{"n_mels": 64, "hop_length": 160, "win_length": 512, "activation": "celu", "stem": "single", "widths": [384], "beta2": 0.999, "lr": 0.0037, "eps": 1e-08, "merge_dims": false, "adamw_lr_other_params": 0.00071, "sam_rho": 0.05, "batch_size": 64, "final_lr_fraction": 0.05}
Rows from block 11, named by matrix and row number. Each number is 128 + 24 x the weight over its row's rms, rounded and kept within 0 to 255. All counts start at 0. Numbers have three digits each. After the name is the row's rms in percent of the matrix's.
# mid20: scale 3 width-5 conv, dilation 4 (model.blocks.11.mid.2.0.weight, 96x96x5, standardized in use), inputs 44-54, a 5 kernel for each
mid20.0 092:109138147132117150129138123085105131132112122183142124145193123131146168153146115097085086118148150118139197167149164181164157150171201159161137126132182138120114119
mid20.1 111:136101088100151157121155141115086113144164117069111128110138141140155172136187118127105103094095085137153159120113141130125131147164172151154136121116116121147135139
mid20.2 098:127111120124102158126102122108115109101128153147147116112130102120151159125157158147169205128127131127159086104154112092101088095080122114085130144136181142118131154
mid20.3 096:109114120135144083097109114114145134119117148172140152137164106110111101114140114107114141147120137142129122130131108129174130112131143156122105118134130153156143145
mid20.4 094:107125132121122177140131143189063099112111124171128118125124099111112120127112106098083071189150151141119138125131149194107114114130114114107117127158139126128118108
mid20.5 089:080096095126102107127107108133123116149153116147141145145124107121137132114098145160138098121150133125160113096108113108107118139131089112121105102101189150129131078
mid20.6 097:135127138128122081103122120114135099119130129107097110104119139116124111121154161125137125153183144134161135146121106099108124106125148130138130128144198174169147149
mid20.7 119:131144158147182089126139124112140104118114085076125116135107130110151136082136154130148079103120120139130110134150148141088110113106120072092100081123159089128144086
mid20.8 087:108104089118100108144167141124082096091094098140151165144115115117119116139157150141153121074085107110103163152154175169105119115136126063115126102078130126142121113
mid20.9 104:126157162153187152122110123125109112116128156169135139118133153130110124108141153125118113092123114118140073095125104092157133105118153121132138131108099103101133147
mid20.10 101:144149142118102161141152138127144109124119094176129163152182133139123134101136139149137128130119130143171133112100102094146138147123179154142151169136141112122137158
mid20.11 102:123106121108115115137150137123119123095104149121141133135131080126135138112117126123133154087087098099125107109114127113073094127144109176138139146110114112135134110
mid20.12 101:097132122101105137101110095087121145158147126114127149135096127128145170139126126147144129111123136146144169154156159215095082075098091101125099117093159131130155151
mid20.13 117:123112104115120152117124117109101123107117139117132113123145096120135120103144130136146150206137132145089125135134125093151131097089110161121162159113110150116126118
mid20.14 102:093098110100088118141113115114185137128145133137135145109118093127112117131137138123099115099110123110064134127125131121158122135153165112125134125119134124114107079
mid20.15 108:203145115133131118147149108135096132126157109127127129124146165127125128135204170153146183103145150123121208110122106137104112105146131087124151120115130148159124159
mid20.16 093:096094131087118136119135122117159179154134100104142134136115141126104084113159143144143123093102087104148139106078096077130144099077105087125119150189189152148150134
mid20.17 102:133105100103129124136127140147175120112119119127143126140135148163147142156094121141128097160148128140150099130139127130113122108108126143151155160162043082109117092
mid20.18 096:146111107073110099146140146106118146112100075107103105138178130128123141152132137127168156155155122098096145128138137148096114124155106130157136121166125109122119121
mid20.19 104:177156154115091071116117120126133122111119166136105107107154101100151117079152140126146141072094132152106158140130103092147135143138097102125139173209119090118121133
mid20.20 095:084112108107082200164147139112141133126138127054086103062062146115136132110130138144151152124122135132117103113121118144072098114110126122143139124127118137156142135
mid20.21 088:130134121098085200179154162160098117126135141133129132126124124117132143127107124131125089107118124123125109128137124122117136141156169157124112114085146137136160172
mid20.22 100:098118135114126149119128135118097106135104082159130139159134110122098108083142122116136139116092122144140102110114099123116139123158131124135138115075163127113117142
mid20.23 098:148116098083101180154160157153175160120118105161137131119049111117131144142103115127141135099112120148175124106126134123167133110104173131140146143110105118142163134
mid20.24 109:083100116141182128142140131122126146142139095140115110108141137122137139105124110121127116066126133139127077110105121138128105097133147129146128149182124134135146135
mid20.25 096:106102086101133111125156149145169146130110102084098107088064145145121125139154138130122163178149142158149105090086093089151150130143121126143168125119134130117122145
mid20.26 102:078118106105162149163150154140146154153155158155140155136156147153133136181147121134134159117118129122154112135177176171176142145146169131115111119123154127075091108
mid20.27 109:160159119122158151151144146177192142124145135153106125091143121148118119086093122116090130076129114111144121140145127125055140123098139114133128143127107136140160105
mid20.28 106:189147140110112125141122138121089134126142134139128099100169181131124119115147093093139202152152154138127147118101126146143142147147163114142128117119102092103110134
mid20.29 102:117131143131125103143111112077138142145126132217127131162138150129126156155103092086092118129111100113092115141123146124129125133129132117085110114093085112107147117
mid20.30 101:176121131161170141126138146157082110149135153192152147117119127122110116087091084093108147114099117127139136135144134120147137127107096091105113121126111108127130133
mid20.31 102:099110116112121156164145121098100111107128137118106111122081166145134124124069106122130119091118136118133134114115119081078126145120062110145135142163110088076129143
mid20.32 101:147147139124131099121135135126074124146135136134129127148137103106111114103071115131122116129119095093105169149148134173139111115126113138127094108120152131125120109
mid20.33 097:112162173151153149129155122137115117120134114106121114119131080150148138107112110138122132109115120135108114141142120106139117145145136162147123109170115130121129119
mid20.34 096:194150109083099212188163158176119119134128076182167144160136142138150158162094126133116091164149153165184106121129113089118129140125155145159145121106093108135145162
mid20.35 097:106110131124096157126115133133123140118121086107108111101141117121115088120122125149139156106090072087089172150152150138085109138115125153152164162162119127151109103
mid20.36 102:126140156101089191111111143159183127174163145134141119131075172149185090138085130180142146189111108163145121128129097135115147122128162102086118083081127129123137152
mid20.37 101:113116123143138147131167153091139141137121146121146122157137107126108098137137153160142122110111119133122151123135150162155139125103110138137109142185088115120121134
mid20.38 102:144118124126144124143129129115148124123106139085101118134127107100106111119180151130133129139128137138133091121121131121147149143160174138125120124125106155144144130
mid20.39 101:081108166125100097127151146138115116128145131136126144149132134157148157167138122126134140077110159101110125105112126101097116148148166161107136111095098138131139178
mid20.40 106:167152152158120130151145138159138128147139126112139133135124082121157130091110145150125135130109118145166163139147151117123125106092131107113100103102071114101125129
mid20.41 100:062131120119145144135111110089138125129129090132139164150105054078115131101176153142128114144110132135134092100096101105191153146146148238196135170140180113145141129
mid20.42 105:109130115110095137113118135119135130126130168136110115117110140143145127135115124140138118144180158149128062099116121076167132129096124086116134120138073088118110108
mid20.43 092:100095106138132107138117120146169153151126095098144153162177150167148126124093106157134150120121122142152111119119101059100104109106127087113127115142142117118108110
mid20.44 099:167140135145164130135126106113143113107081096171139126153162146141119131145136117129099095158137131129129109103118102106089073086066071094131125127156158140129145133
mid20.45 091:116133148132101126129130132120130123111092097173153121126146161157143143156139143140140136104115131122132166141105103117126098090114131135122135145130144126124154137
mid20.46 107:171138134142119121139124107110098115161158134102121126136121131122112088064112105133109148130096109139122148138095135147083101113133136146111099131156094126139143161
mid20.47 088:141100100094124139148125148179106114108130135103125139123065088110135130134136142166155179123112135149131170144148117095118137138113063089119127123147104115115138107
mid20.48 105:173149105099142125141128123162180146117146160097110109111126121109108130131112129097111111118135138133131089110111110075139126127129138127129130126139098108107099072
mid20.49 099:199169150148177107121112128115117115150125119140126145164141104143145137145156159129117111176154118121147143127124106122071118115121151144137155132114143128121147150
mid20.50 094:176179164127169139151129118106126135134112166134131114114110122149147109077177148131136092165108105108141109123128136084158117113138154163155135133140117129118112105
mid20.51 099:097105122121151114140121132118139152141125128135140127139107162132108150143137129139128150105124101109171140120114113149132118126112125171143128116102189154124134153
mid20.52 090:143141133126115145141126108099069095111097058160142144150159156148139153155146125115134163127128131119141136132136120103207160146164224140144159145128130141136126126
mid20.53 103:144139128131162130092120136151151129128145166111107113125101203152115164185086083124139116157141141168180122121114104098171130143159138171143104124122110134134109101
mid20.54 099:124115099109146125136108114154157141143135139150146146145168147107094103110146158150141178093153149142151110104111124125160136137134109192146152171189127073079114073
mid20.55 114:121119151142136084110144130135146139138119134147149133113104136160168126121131144124121129130133135132100156124150147169073128160154132145132119129119131134122132118
mid20.56 103:124124123106116137138126130170118115116131163142138127119116151131132126164119142163141139125121115137108137114112105094156151111119108106122109123093160130132143155
mid20.57 095:191152143135155130139130124138134112111109101139127115105135096111102080112115136132118090163144139139152135090119133163103121120118110111097104123114107113119094131
mid20.58 099:124132138107092176134124104106146127115146148152151114116101044106159145148106125154150198137108136135138146122133142117118158150136160149127123149080092121141128126
mid20.59 102:164158181157137137116106100120130117111095085135125132113097099111118117109113127117111092124150128128138058092125130127100109108106137079107124130095177143123120109
mid20.60 091:100112125120096177139116128146039091130130133107133154135123158145142136166101119142146149109120130149160162161162134140153152126124135037074094100124170112108126129
mid20.61 106:128109129127142182142126131151126128122108106238170147158197133133137127088224164150177241154144135135138123122132140152165137143134140113104100100083148130140144176
mid20.62 106:136146136146123155121101159192155129123141153119113136126121137114120118082159115126137169093134142113088085143140128142093121158153146125111124124142131140111108131
mid20.63 104:131099139123088111119133124089115106120141144145125142134107180138132152153074104100106123164097131128124149116097125119097110100111134159139142112129104113127118063
mid20.64 102:108136134135144169140129103135092138138137146143124108095096134156131124124123134131120117078116143138140161133114113141148133139129142120123092082087132111117109097
mid20.65 104:147167153136149138137105145142132116167145171120114118151101060135109117099136151130130140081129134135171115140183153167147131115127174137140133135159097115130134140
mid20.66 094:190147143152196137114100097125194143137142165121113111098088097118124140132137119107116133113135128124124094123142125081104118116124153144133149137098139136104103128
mid20.67 100:095095134158188151135129137111144137177158124156133114125124125126145145100113119113102066123107146112135131124109128088062111118136147127159168116085127129112110124
mid20.68 096:168164131147206102092116130109143150157149157106112129142120136151161160146093130128136134117110093105128122137129126138103106115121145138132121120134095128143143122
mid20.69 098:123163154152149162150145135095056099175170164117117138118135173129132132142184170148169139092136140128126138134133135108102097104118131156126110150157106118130107129
mid20.70 091:146129128118123110097093144111122103138131140127109122132127135143151160146104154157162127143126153133127174156147173169113126112122167199151147140140123139141133133
mid20.71 102:181167140128132125132109123133134140134126104172152141122106100106106123140121111124129090118146130127124113106121125111104095127128128132131130122162124149139141116
mid20.72 095:098118142146166099112122139090120120146133176156116101155156120126098114125151144107121167110122148152151128146132132124161111106091062109118110142142145132106132191
mid20.73 098:102145108095122129122160103109120144158144157171124099118144115127119150154173152119126099135121151135141164193137124102136128094105185092138143131178115151145164135
mid20.74 114:122125136158121158112091117186090114168171129147158140127094117148110130179138113112144103149142111110115146156159143150096113138091118104089095097128145123131137087
mid20.75 107:136120111112131124133116112121081123147130121175126136128114104097107102099147158117086085138121108117124120128151115125142120116142128116127121127115147142135137116
mid20.76 097:139121126137146127095123129116155116095141103130136132111126113115107095077091123142109100073107122122120057102132124129153116110132149133135146143152151154157123086
mid20.77 089:096121111115128109144121149130110094110132106149126140123140148106115086127127157163132134171166123140154138091091092151096100111119107068112125153191171144144153149
mid20.78 105:168134133131122181129122125123113113161127086140101123133143140115101102125109146128110090095138141131144121113140120135171120121106074145135123125169224172132128119
mid20.79 099:230178165204166117124118127105173153136152221120155159149127135116098102125079113130121114134146113093085078091107113112115109148147113145131129139126050118114094086
mid20.80 090:170159149147160125116107099096086117135155187121136148128112134108101112126123119128121077138147143143145153131117104091092101120126101158154140140143208164140149155
mid20.81 101:140134129148157141128116110143133161144145087123125127130078101136155120173111130146157120147111146110170154135131098098110121133099111100120148149088161147101142106
mid20.82 095:101114115110105087108114111122076099116109098110123125110114113109118117124151125114123122182160147140166107127124119129148140128139158162142128137153145138130149171
mid20.83 098:216177132135167132117097110134154167141129137159143157146108112095103102091134109109106113163130117121154116123117126105161130107108146140125143159192154149166159171
mid20.84 103:219139142143140071132128118125135125154124167131175157142191101110129133121107111120131131117122117082059155142158126145154135122125147124113107152133160147166154133
mid20.85 104:162112094103153083118141149092103094089112150123115143126096137111143111112133144153105104128130106085108108122137137102170161124129209158137146135133155151142163161
mid20.86 099:045085116149139157143118125168059102110106099163128151162152160113134134147117151136127123082100108109118119123131135154150133146132140120109131126107181145133111151
mid20.87 106:167147122121138120134153155158178126112132118187150107149198204150110151157131133143121146085112137153206127121119131152151118109106144144144108105096108116113116136
mid20.88 109:187172152149197109089115108115198161145142150102105111096099103108115122142146142142100117083119137107147116127166132078122093101125115175135151148169106146154127103
mid20.89 095:109125126137087197117113129168119120137133149106097107100099159134109113122087114113135163123144139132147117140140134097108127125107118078119147131191155146144128161
mid20.90 102:112119099114129141117104123135086101123118108166126108101131152098090131137112123143137109110124132128128152100088115125115144159132072133135126148133136118099084125
mid20.91 103:182132101126130157151138110104162145125138140123134141143153084107108107078159130142119076087105108133133066086106098090140128132136107108087122114136145107123148124
mid20.92 091:113116117123147159122125119144089106111137132092112117110124091096115125105198160138145186105111148154153184161167150125141150111099137103101132143147100132159124091
mid20.93 087:131136116096084073083092084068136149144144157177147131139147139121140145161108116113105100109101100111131112127143144147196145133136158143120122128110163153141142130
mid20.94 100:152131096084087125108114129118138124116121104087117125105071155140109126125111109129118110176120098100124115138132134159088109117105109174143149160153186139132135092
mid20.95 091:042060098103094106122128120106153157134131149133114127114127130144146135177185138121131131105122115111136133151147163171147145120126176138109127139161082126129121115