A small multi-label audio tagger, trained from scratch.
Model: 7.78M parameters, activation celu.
Training: soap at rate 0.0037, 6100 steps, batches of 64.
Data: trained on read English sentences (LibriTTS-R), 15625 training examples.
Rows from block 2, named by matrix and row number. Each number is 128 + 24 x the weight over the matrix's rms, rounded and kept within 0 to 255. All counts start at 0. Numbers have three digits each.
# mid20: scale 3 width-5 conv, dilation 4 (model.blocks.2.mid.2.0.weight, 96x96x5, standardized in use), inputs 0-15, a 5 kernel for each
mid20.0:082155175152103113153144124133148130114136109166113128107185128137115164135102103138151121160108120109080106148142144126178110118187115137106139116116102147125112121115134121108129131153111161143085104115146163118120138116151116143119169150
mid20.1:086117132146126101105098150124127087103106090145144135112080108109128128125136127123107098122135129119140122117114131161123135130158120140137161131141140128135125124116135126139138151138157145145146118124150171119117167149089143123158112126
mid20.2:139150112102174115123105171107157027124130074117110116100114094126155102099135138154144133112158128128114090119120135114179127130123090144113096134114176133137130099157097133101145120106173140128112100161112129076126120172149100127114162172
mid20.3:128132134130175116114094135179107137136103130150170159126091116115144101139098140104096127093097187122106121143112200118113088137092166066124141141122092115145163109170132153173154110143153107125128136141158090127150147103148084130134106118
mid20.4:135125158123073116131105089131117165147096134122125130171129153150159145093151113167156118159147078108144128107105134140157115137127101140088179102145086130153129159150152135132100105112133111103143123124183140164152127133145136127092066127
mid20.5:120147128143143166108120158141135127133144105114109096121123142169152141099116146150116094094140149091141131118144150158147142118126146197153129124161126136137121116083116130139175132131150161098162133124174090110098159126121114106111131142
mid20.6:142136149150136111112162147188103126097112125082117163116144091119122116151124135117166182105114138100129147082138130097134157157145126116146104086150132093130099136134153097088104122131156144092132153114146122096133169129158115127127111139
mid20.7:132079145159154117110140149137135097049078138144137136131156154118115156102139107134102147129157143126133140157129115124144129131129130162157166157101127130115142182132086121118120136095110134165144151157084126133122125110169140114171146126
mid20.8:124131141163111063103113131142071100108140171160153105103075148137143101119104119101119162161155088061059153124117113092109109106110112137126124136130158095134101127177136129151162198143145141123183098137138121131141110111143163139095145160
mid20.9:103128109134122118145094069130117157077102123136162144110142135149134113141157130123191164152094137140137136118130133129079112135089112136120079138124129144107123090122167115101132134142150114123145130132147169153086116129149170156161154154
mid20.10:134114086149105177123129144093084061114109111157149173138090101121131154167090123110162185140122132153157095121134114160134123130131154168141115115104153111132152125159127164180106196134158140145095094088128135094088108059096137126116119134
mid20.11:127095170161124107127125124187116150063090099136138147178143133143144092129118122092089121159153111090094138102092110117106077126146100138133100099097140103140109156166145117130131131133146134143165105107052125122159153142118131180111084129
mid20.12:139086076119121096159133119105108138099118133124131109119149104141148142100109111074115118159148144117156135100177170132136084120055154140107139117117119136108148079121155128130149135116160127115119054142160158115129139123149144128107114161
mid20.13:140093164119135118143104102109143147101109085149110103107144101141163165131104111098119090119128097147095152147125135159145177132131139113146099129155110169104163108124135136117125127142128134131170152130163100097134112149086121117146097139
mid20.14:146090098120155155152118118138154109114126149108155143117117116185082123129135125149119124148162127123095099113177157084133113093102127131138114125104140152145107133112123142134123100134116138178130157153129167104070075124115172130103155134
mid20.15:126117173153080137116119144103073128122103083243170138044047066133105073178137131112175171153099134107163130109133122165091139128103113126124136097094109133160109125149173145166106147109135144177134111131144113134146161122070099112114165156
mid20.16:127136077116149102159132130121121137105121136110125128103132127134133134107115076152142108144160076153134135066104156138127128116107155123142147178146154123122135099137108137107106107110121090094115135142139191143139113152115079105137135120
mid20.17:118142144123120093136135129154102129129113098138094099090121111131091102139105091116164194111108169156127114137120127177124147132106147084137143139190127139121133150130146113099132115122117140093115122101117137128140115186173093139147118159
mid20.18:059148143152155116119107124141167168079099126120137141113146161114154151134125114121142084129160131164150159184145133120131113124120090104129138140108088154133140125107144097117128108127083140103115118135155147158146066133118116130113103138
mid20.19:166136094148133179103135116114173118124106135153127125114093125140131100092158153157123131098154131091127135078162110112141175115109129141182139119131113116101079125124131134153123128108138140102110112097102165123122136144087108114102126143
mid20.20:121118122136126135157136095111090118101131144155100122113129104105147123087114147136173140131128098126134100092155103115109106152112090101131153102157104114149128126103161136114130109113146098103099074105163154112124120105142117113117095124
mid20.21:112159110121087156118133091139113109134113117135122123120137128112137120072125131119083150111148123120124123125149121138171127106139110119139138129172156146136158135107113136139151137126148119102100118193167159137106124109120130142155147090
mid20.22:101122105136096097102133121136103100124148110122154146148113126081128146146138140133098147128127127144119108109147100168151119134093161137096156122126117167116105128142130142096083142145120110122150098135093141121146100136100117182123142154
mid20.23:128104106114115134154106128074117125075125112122108111180202128100167170112166129111116110136146155123112167122132139084167124121100097143120167150147124162147122112122115135146165096109096100094145145185164156146118127137146121117113147144
mid20.24:147121126132122135133098167163164145123138099116119139113120119100150142121144108155150081126147150091089122099128129159136123149100129142139148130144142164161139118123135166141095088147129103159121144141106117135163114144115132148141126128
mid20.25:160135098153145123144111144122125137194092121140153134137096091139123138165159108140137133084129174140106185070112101110187101114129106138182110113128117120123097141098095140176150151144129172125144147138132122108140134137079090138142101133
mid20.26:141112109149146136146132115169104138146148151129158124144115081121156158162095124115118115159130113065130144138143121113132095153177097138104133119153124118153146150082133159135169136123143133123118109109131131093127164142136104132113134152
mid20.27:121120148166133126151139112114164164135097132156118095191107118142124108150141145100121108118132103086115134098134135121119113151107121133142120105171098088159120128113120135127135089148140146103151117094109132125175150155118103155153144147
mid20.28:120123158130148115150134132107149127119131122128116135112154127096147096135087141100138125112170101133100104106140082159090186165101117137142158164160147090147112117125112121162179094153175107122104135137150125108092090130157104123112152135
mid20.29:111113132128149158172105109143135087101099151108113132120102095128135131155054110115137165102148126156165161109121127146130158131188135144139137114174167140150161162084129150125096115155175173117146116089140180136158152168079092124125161120
mid20.30:118130122132140121144127096106140112145175153125143119165148124152151133115146120145118126128139092099103139152108117161142136155096105118147123154095155161108158103142087096098105122094135149149133122114139163152175104095113105162151118101
mid20.31:169127146110089143124098113121110150140132156182152143111075137114108128135142148125171132098119149152138119164145114091125113117143172103085088114130093129133100131136097136113117164146125140107110121155130146178130105107106153145107150171
mid20.32:101163145179138105116116124146162115105120117101122095101083116156105108165085113106110113101123136074146108170181162123106161130099148151180170105108130095108139124118094106114183147127136128140107144132142132139129120158150116087161131131
mid20.33:119118135128114171133139147160112093087122173115128111126143101152119180139125128111145165137140161130133126110117120141121120123135103130144136126163102122111135151101105126116141124145121145103151120108133119150135153124176124114133143140
mid20.34:124058104144145098133093172114102113098128144124116111106122102130092154132159106148137116129090134099120147095102129127149141130156100175130110140094128105127140090183179116146097140129150135115128096126128147106143124131162143113153110124
mid20.35:111131146144106163087143115151154150152115109096109088116106152137089100113168111144161112098110099117143161145148148153151142148117150146146108111156105090152172180103144124107125123108125103140098131132153159140138141129115107113134142148
mid20.36:111138143186122126132090148114128185136106091151127136132054139100166106154109079092144138118100153124109113146108153108147134170143162154099146114115093087150161140134102145161154146128097121158184116122126125105122109107142157130072182088
mid20.37:099081154123128109172145087118149127107112144149139135147125109106131157093097103189098122187082111123122143139116150119141122114166124146133134129136125139116142152149137132137119149141118179107156151104089136099124097146158144131150140117
mid20.38:110160124150102129164146133122095112140105106131132109113087131106089077111124138148148130131110103096107130112128171177170146140123145166106108150141152102128117142137112116107147155160143095112095154125157169161127091095146128102167158131
mid20.39:093164173147101103118104116093145157129081096154126141143101089115150179167133107110145118103088123176136107107142117113125095138144117108142155108138071149161174112111088179146066166102122133120136129129120114154155177132103166117085114119
mid20.40:110096101144147132149131156134115101102106151163159097061088149127145142110165143189161103143128126143107176104124106134095120138186117162130132098124136127107122138146136146124147098123117150143131086111132104101107108137126120094180179150
mid20.41:136099122147143147111131149074089119130146178079124145140150130108111160147129143129113108138142165140145074127142170118133129137154148157101069151139140091088129152128152125087163077114126141099081150129092107094133078148114081121097113144
mid20.42:111140150157121134150129132121126136101131115139117117131104136115110119119172173136159163160151124136154142104124112123146096098136182125104124117153148130086111147151159158133081118127122089144123119124096081124144143178097152165137139116
mid20.43:132122178139157139098134123134136167177167097174137166125111108129084158159192161084144113087103123134156119131152142109150138171161143093107127165140147145128115141134133136104128139130144121080108123117149106123149142159075123117153183156
mid20.44:092120116145131106116116112156105133115119163159089104124159124126146120125150143141129114094149163148123133145110120136107096144136150073132117142133107135164125133170125095129135131145143112085124142153168131097135170129147134148152118126
mid20.45:111104144131153136066123089131138114134107138105126142149131174132124108100144143146158114169138095115116140144151123147144134105099114140184153123162182154139087151109132128106102126122148152113139129111159167150166139114136137131160154158
mid20.46:117133127105133170119116096130158101120159087115073098147130109141131175152098116128061161095141143164139116137113162176085180152122144116127156145133104131144152133131123144126182121112132150135101131133144101070134131115106101143147153166
mid20.47:120125097152143153098104119118145138123147094173114109171124108153133114103114128153139102135117146136121118142144105127055077108129123107131126099099100092145101164150119097166112144136130082109114123148140087122102165116132111149154121131
mid20.48:145171126128126131110099149082137066068079148111126145117139127187103108094070130144135110154129139114098118134102143137128138129101136108157128142123109131157099106146133111158083126110161116091099128129147123127126142128137084126131099140
mid20.49:140132170099074134144131081065122059098133151141162138092084093134121131141129140119191150115107148133156146158165108113143143142158118135125096129166156139147139097133114133123095137159130144119084121151115136047121121124167152137134161107
mid20.50:128139122104109135107095122139149136143166146122112107105127109055114090097074109138133121207170114098093115097122117132126154145122096187113114076092164147155133134091136176168146117129159117096123149120117161115099122146161157082082113176
mid20.51:155093084086167144090096102129110107133140136160131129076118139118113117095175150090112130119157136131143147136167099156185130143135119130144109084101163091162118149112088089142127123166145123097167107130151116153106098114105145140154176140
mid20.52:125145152164115178120129143109146114074134102115166125125088094137146107123096076100107170123139154125138143105125131175157142162156129174139151106130146127138152164171088154157155148135117091094157128145077144136189164170150116139123173138
mid20.53:150120142152151120087123122139162084133156145116124156106152129167114129119116108098128140114136131138105128162157154113126113087108101144152108124146121086111120146132079123106087111146131162091131111109162127129143156099122087113129123164
mid20.54:104124111138174151154136172093127115146145079133113163149095137134131118120146168155134081125149140152132195155130112157169122099145090176106145095119143121176135101100096155140153085136103131123091148096078146124161143113118174147133109121
mid20.55:128065107095162103101084125122132127102096098129126157162125114161163129096137158131118105119113145104130141136142104135130128096120095160151117125080121108138155128105085127159175142132155110085094144162187151140162124131099093128163128149
mid20.56:127116140118123117126096116155136151124108139091103087118146116182159096106108121132102130151058102149111118094116139156105146107146130112090138148120135113119140118083120140172160107153130109118160117119114174113120127106114125142165108122
mid20.57:090128143160136115099119102138142098113131150118163126124154124163133127133071084114120158117115097155115099157130154130147116109121113107124115129131142154157159133106110104134159098159123157091188134097143118133154113126177073140135138111
mid20.58:127130121113130074088174157190102132146168141130096164123086132127168156096144144118139145148099126137134118113128132102114146139108112132091125098191140144114086133128133145113118138144114143102149134129103073082129136132121117149132136132
mid20.59:156146145124156187130123107131142109122128143096161154138162111119163206151100101101118148105132160145136146156134147150114104134142090108133166122144124101112152149112103133100092093139183166131124129105062116141160165112119134109111125122
mid20.60:165082136166113120131148140136154106114103168134146170123115121099140158112136154126122136113131111146112133124136108127132094104154144159122090150157106152126151152111083140123103107135132129140111105091096148176159141154137178172141136124
mid20.61:092101110127193144156140141099160135129129116134138123149187115088113152168078096132134108152126105160177092157149117166106127125049086102125078160114081111130170145129115169114046160126161136096141121113127151177194157114143096168155155127
mid20.62:110073129109099083091101149137116117080101121151165180139092101120134119121088117095148152149130112116120136156148154137141099146170154176144147147123163157184113109118130125103085121099142080088114113137095143181158142139066128160150088135
mid20.63:132160165125154111124102091153182069081069138110122169128106118174133091088084129099160164196119098125123169109126103106124119158093144103132140143142179125142129124122129142107105073130149133139157115164150154104111117168152121161142142161
mid20.64:103167106117173142128163120133155104114069113128125100094148158133097110108166152099118110114142120156158100143174153102087110069102150086124117158118118108141086081102099111159148176141117098097138130087094099128111103097110132118142140125
mid20.65:099141164141124121118135125092165142122122140126120114134141101143120122107129127118118098096132158111109146154125103124111139184128097085138159139142094163148167130107126138099123133154134141084104105137152159156157132131130141139158125124
mid20.66:168188143063091127159127122132181137132129144114125147148171132111106138077089135181128077124111140087124157115141155135129158096132136105137112120130109113123083086164137135115057138110146150122152132135114084124100134167122088142133164102
mid20.67:124093144118109144123100140130189149117135140151152118125142150130114141168112124110106137144111139126109090125182136178085139138108123163165125091126146085132144113098164127123140104129174146094127106123131166111129134136127141162156148149
mid20.68:122151122170126128112131095141117152146169175106153100112073097165122112111082111125122152165136111150158131098145172134128127131113146149107162147131114120134161138125093096138114119165134140113135104119126162117159112107110085083121115119
mid20.69:151137106174116146129139138118102121138151167074133153107187141148154108140091109097138144136124169174112129144183154098163120094124126084133127117153125133125088140125125122130092098109152145131128115085103109104135110118126124156113098129
mid20.70:128108091093135142125110136117155137135123150098134148143145152122120132103121138111116117107123130088115143083147172091120135124074128140139121094105104103108120109078109101072107107143148135090174137090110120137115135081159141134121109171
mid20.71:141090162153085131138113122083139118133158133158117115124156129139133147097183093132089155111103109088176147116092111113142080139106152132146134140099136156123109145108094117109134134134163132114075084129187103137159091124121139151110121151
mid20.72:182127111071146139121114168151085128108104144098154142178143185170102105098090095054125088160135151164117187162144123112150096131144092127120127117127200106133138141104171132098148127126139098127152120089121123110085124082151167179123108119
mid20.73:114121140136130121098181116149159137119110122102167124132131152159138105095119115103062161143194150141109106118142139114116093171093108108137124136138101105127143145119152152068138145095121105179158134087112134110171141151127071165111143139
mid20.74:123102069098119122112132103149143138128101122131116137099121161103071151133149154130108087101120133112125140159150151091121112114104135162111156137170103110112098211142114109138123077130114134134145109148173141132080115129144126097131171090
mid20.75:126078090106168075147151161153107145098137084126100083134186151102086102179115145121092146152138133157130113140089117165114110144173160112134116114111107159129112146128152106097159134109148157142110131112091132088119155143109135135139093139
mid20.76:124089123142145121097163170151080132103132089128082132090107128132148189140128116113090131168173134143149125072118117151134131118138116103102148133149170088114145134118136176158142182130120147125100112099106113130125084108134142169097117156
mid20.77:087072134149170161150131162099157118123099111158122114113105119096097126159150132143122105121134123133133152135166081118121138084148149137124141113120121124132132146114123136144126109182133151132174127119145126136138126085128125130103108121
mid20.78:166127111109129133157108132128103097093108132133151145087121086113129160138105112111154198172146113087131168081123090146132115141079126120155100101117142084166089140115133148134089125125147121124113114091152198127108163099141152128099137195
mid20.79:089130140114128128142170149135132106122088078126109178168118117134177130125126123114148124135064123134136128115121124107133115112116115129112109088117141116139126136174172148132136108158125134151145148143128080111107140138134144129107095124
mid20.80:089136115114159161105118128122166148070111125075118087108088179154086119093082136188133141127181153175159129140096111093099131120089115168133099141120131118107115146068139112136177156150145118068123098122135132129130125126149125131162144138
mid20.81:129101096133143086129117156192123160136138138089120139160118132135136111106116100086118125128144113194127134131114128150130137125157116138168134096111179105129116142137113140130058143136145113138148136128150104113160134132157124126101114138
mid20.82:123123138122120125105112131165115117141148139158116082102129150148160152073139107126155124085126092116107146118128113123134112137142092087108145169148131090148133206146108105138135181170138103088125165132088105119116077112134119103129102148
mid20.83:123122126158131109146109125138132134062111131135147147154120107097143164152095139094127128095150169107148127111119135167105142174136155120155122095094149116131105160131129112146142127133162150109107087098149126162132180135135074136123175156
mid20.84:129107144177128123109146128070138073084143112071152167117101140139127147131154090134149120119144102141140171102116107107122137130158119114120154127099159117141109119139115164149112080124136098120142134137112122111163174168155112067121154156
mid20.85:116149110122125123146110139102101118146111155149115124122056115144142104112152093130134094087156142111130165129138148140144118139127111138105082109154131125116124121127117155105099142121134121109091117086124152147154145114118152158129095117
mid20.86:124123155156149158124112107099147135108135135098109137092114123108102143116087122180129119111114095135090162106133117129120132093129127135115120129114123152175127119102120144122140129139114149133107109114158165142117092120146114127123139138
mid20.87:163127100157083121126109098179114116104148175104131136137147159177114132121114150129087117105138107115086134101106145118134154104103142135110144136113121136107140152145147139164129143197142111141106110127121109110131141127126130128107091116
mid20.88:148116133096117152143133171148106073153122136171139140139149123106091127115180131082121095132161116095107126140138125165164116157124078098121127088117149103124111109131117122133097100145142128130159133156120124143108144125142194148141157101
mid20.89:126124166156077128141124121158105128105114159147123167143119092113118126160135106131146172128116098133112176096110095123109126126111166094114136098114135102147151097110091121138121166115098140181131139145155127128118138085107117102107099130
mid20.90:119123129102123151125123117100133141185142090126109134151125116159156140128120116111092145111098075144176145134180117100155120089107126113120138136138133121118102107130113150112099101127130162101057090115118147136159093116139123185172131138
mid20.91:114182106132166144137111131112134132133098150142110139118152150170117104124152143140107122152092140180134101127149193168106111105104096144080124166176115165160135112121063106140187088126111104103079155104109090141129111116107148082124112107
mid20.92:147147134153113120101106074137172094097155089179149160134174085113130126154150141152145117102128109126093138157146111124111167124127154138108143129104122163107070093164107109128177146156104141126118114139159132136129120155142139096137156150
mid20.93:094106105162135090130122127126111107083104143112151176137127140148103081116136115107109102113094129133052147136144153147177151106164136119092123152139145119130120119159123100127094103099106166104140134170112127088113099130114126128119097130
mid20.94:112081133150105129144107109105117109128096112146158147163155140114126111101106110179107106100126110112112154113122129134128139161156132119161133151122099151140116140126105082117140102140153122131107132114123111075172173172091080136110131117
mid20.95:077133136142166170129110150088096114092108140196138191172188073137152139153095097137190116093167137161184095101112126154127163124130118167126137083093118162153142065140161141128127137168151108083172128116098146141182173149115138165138122122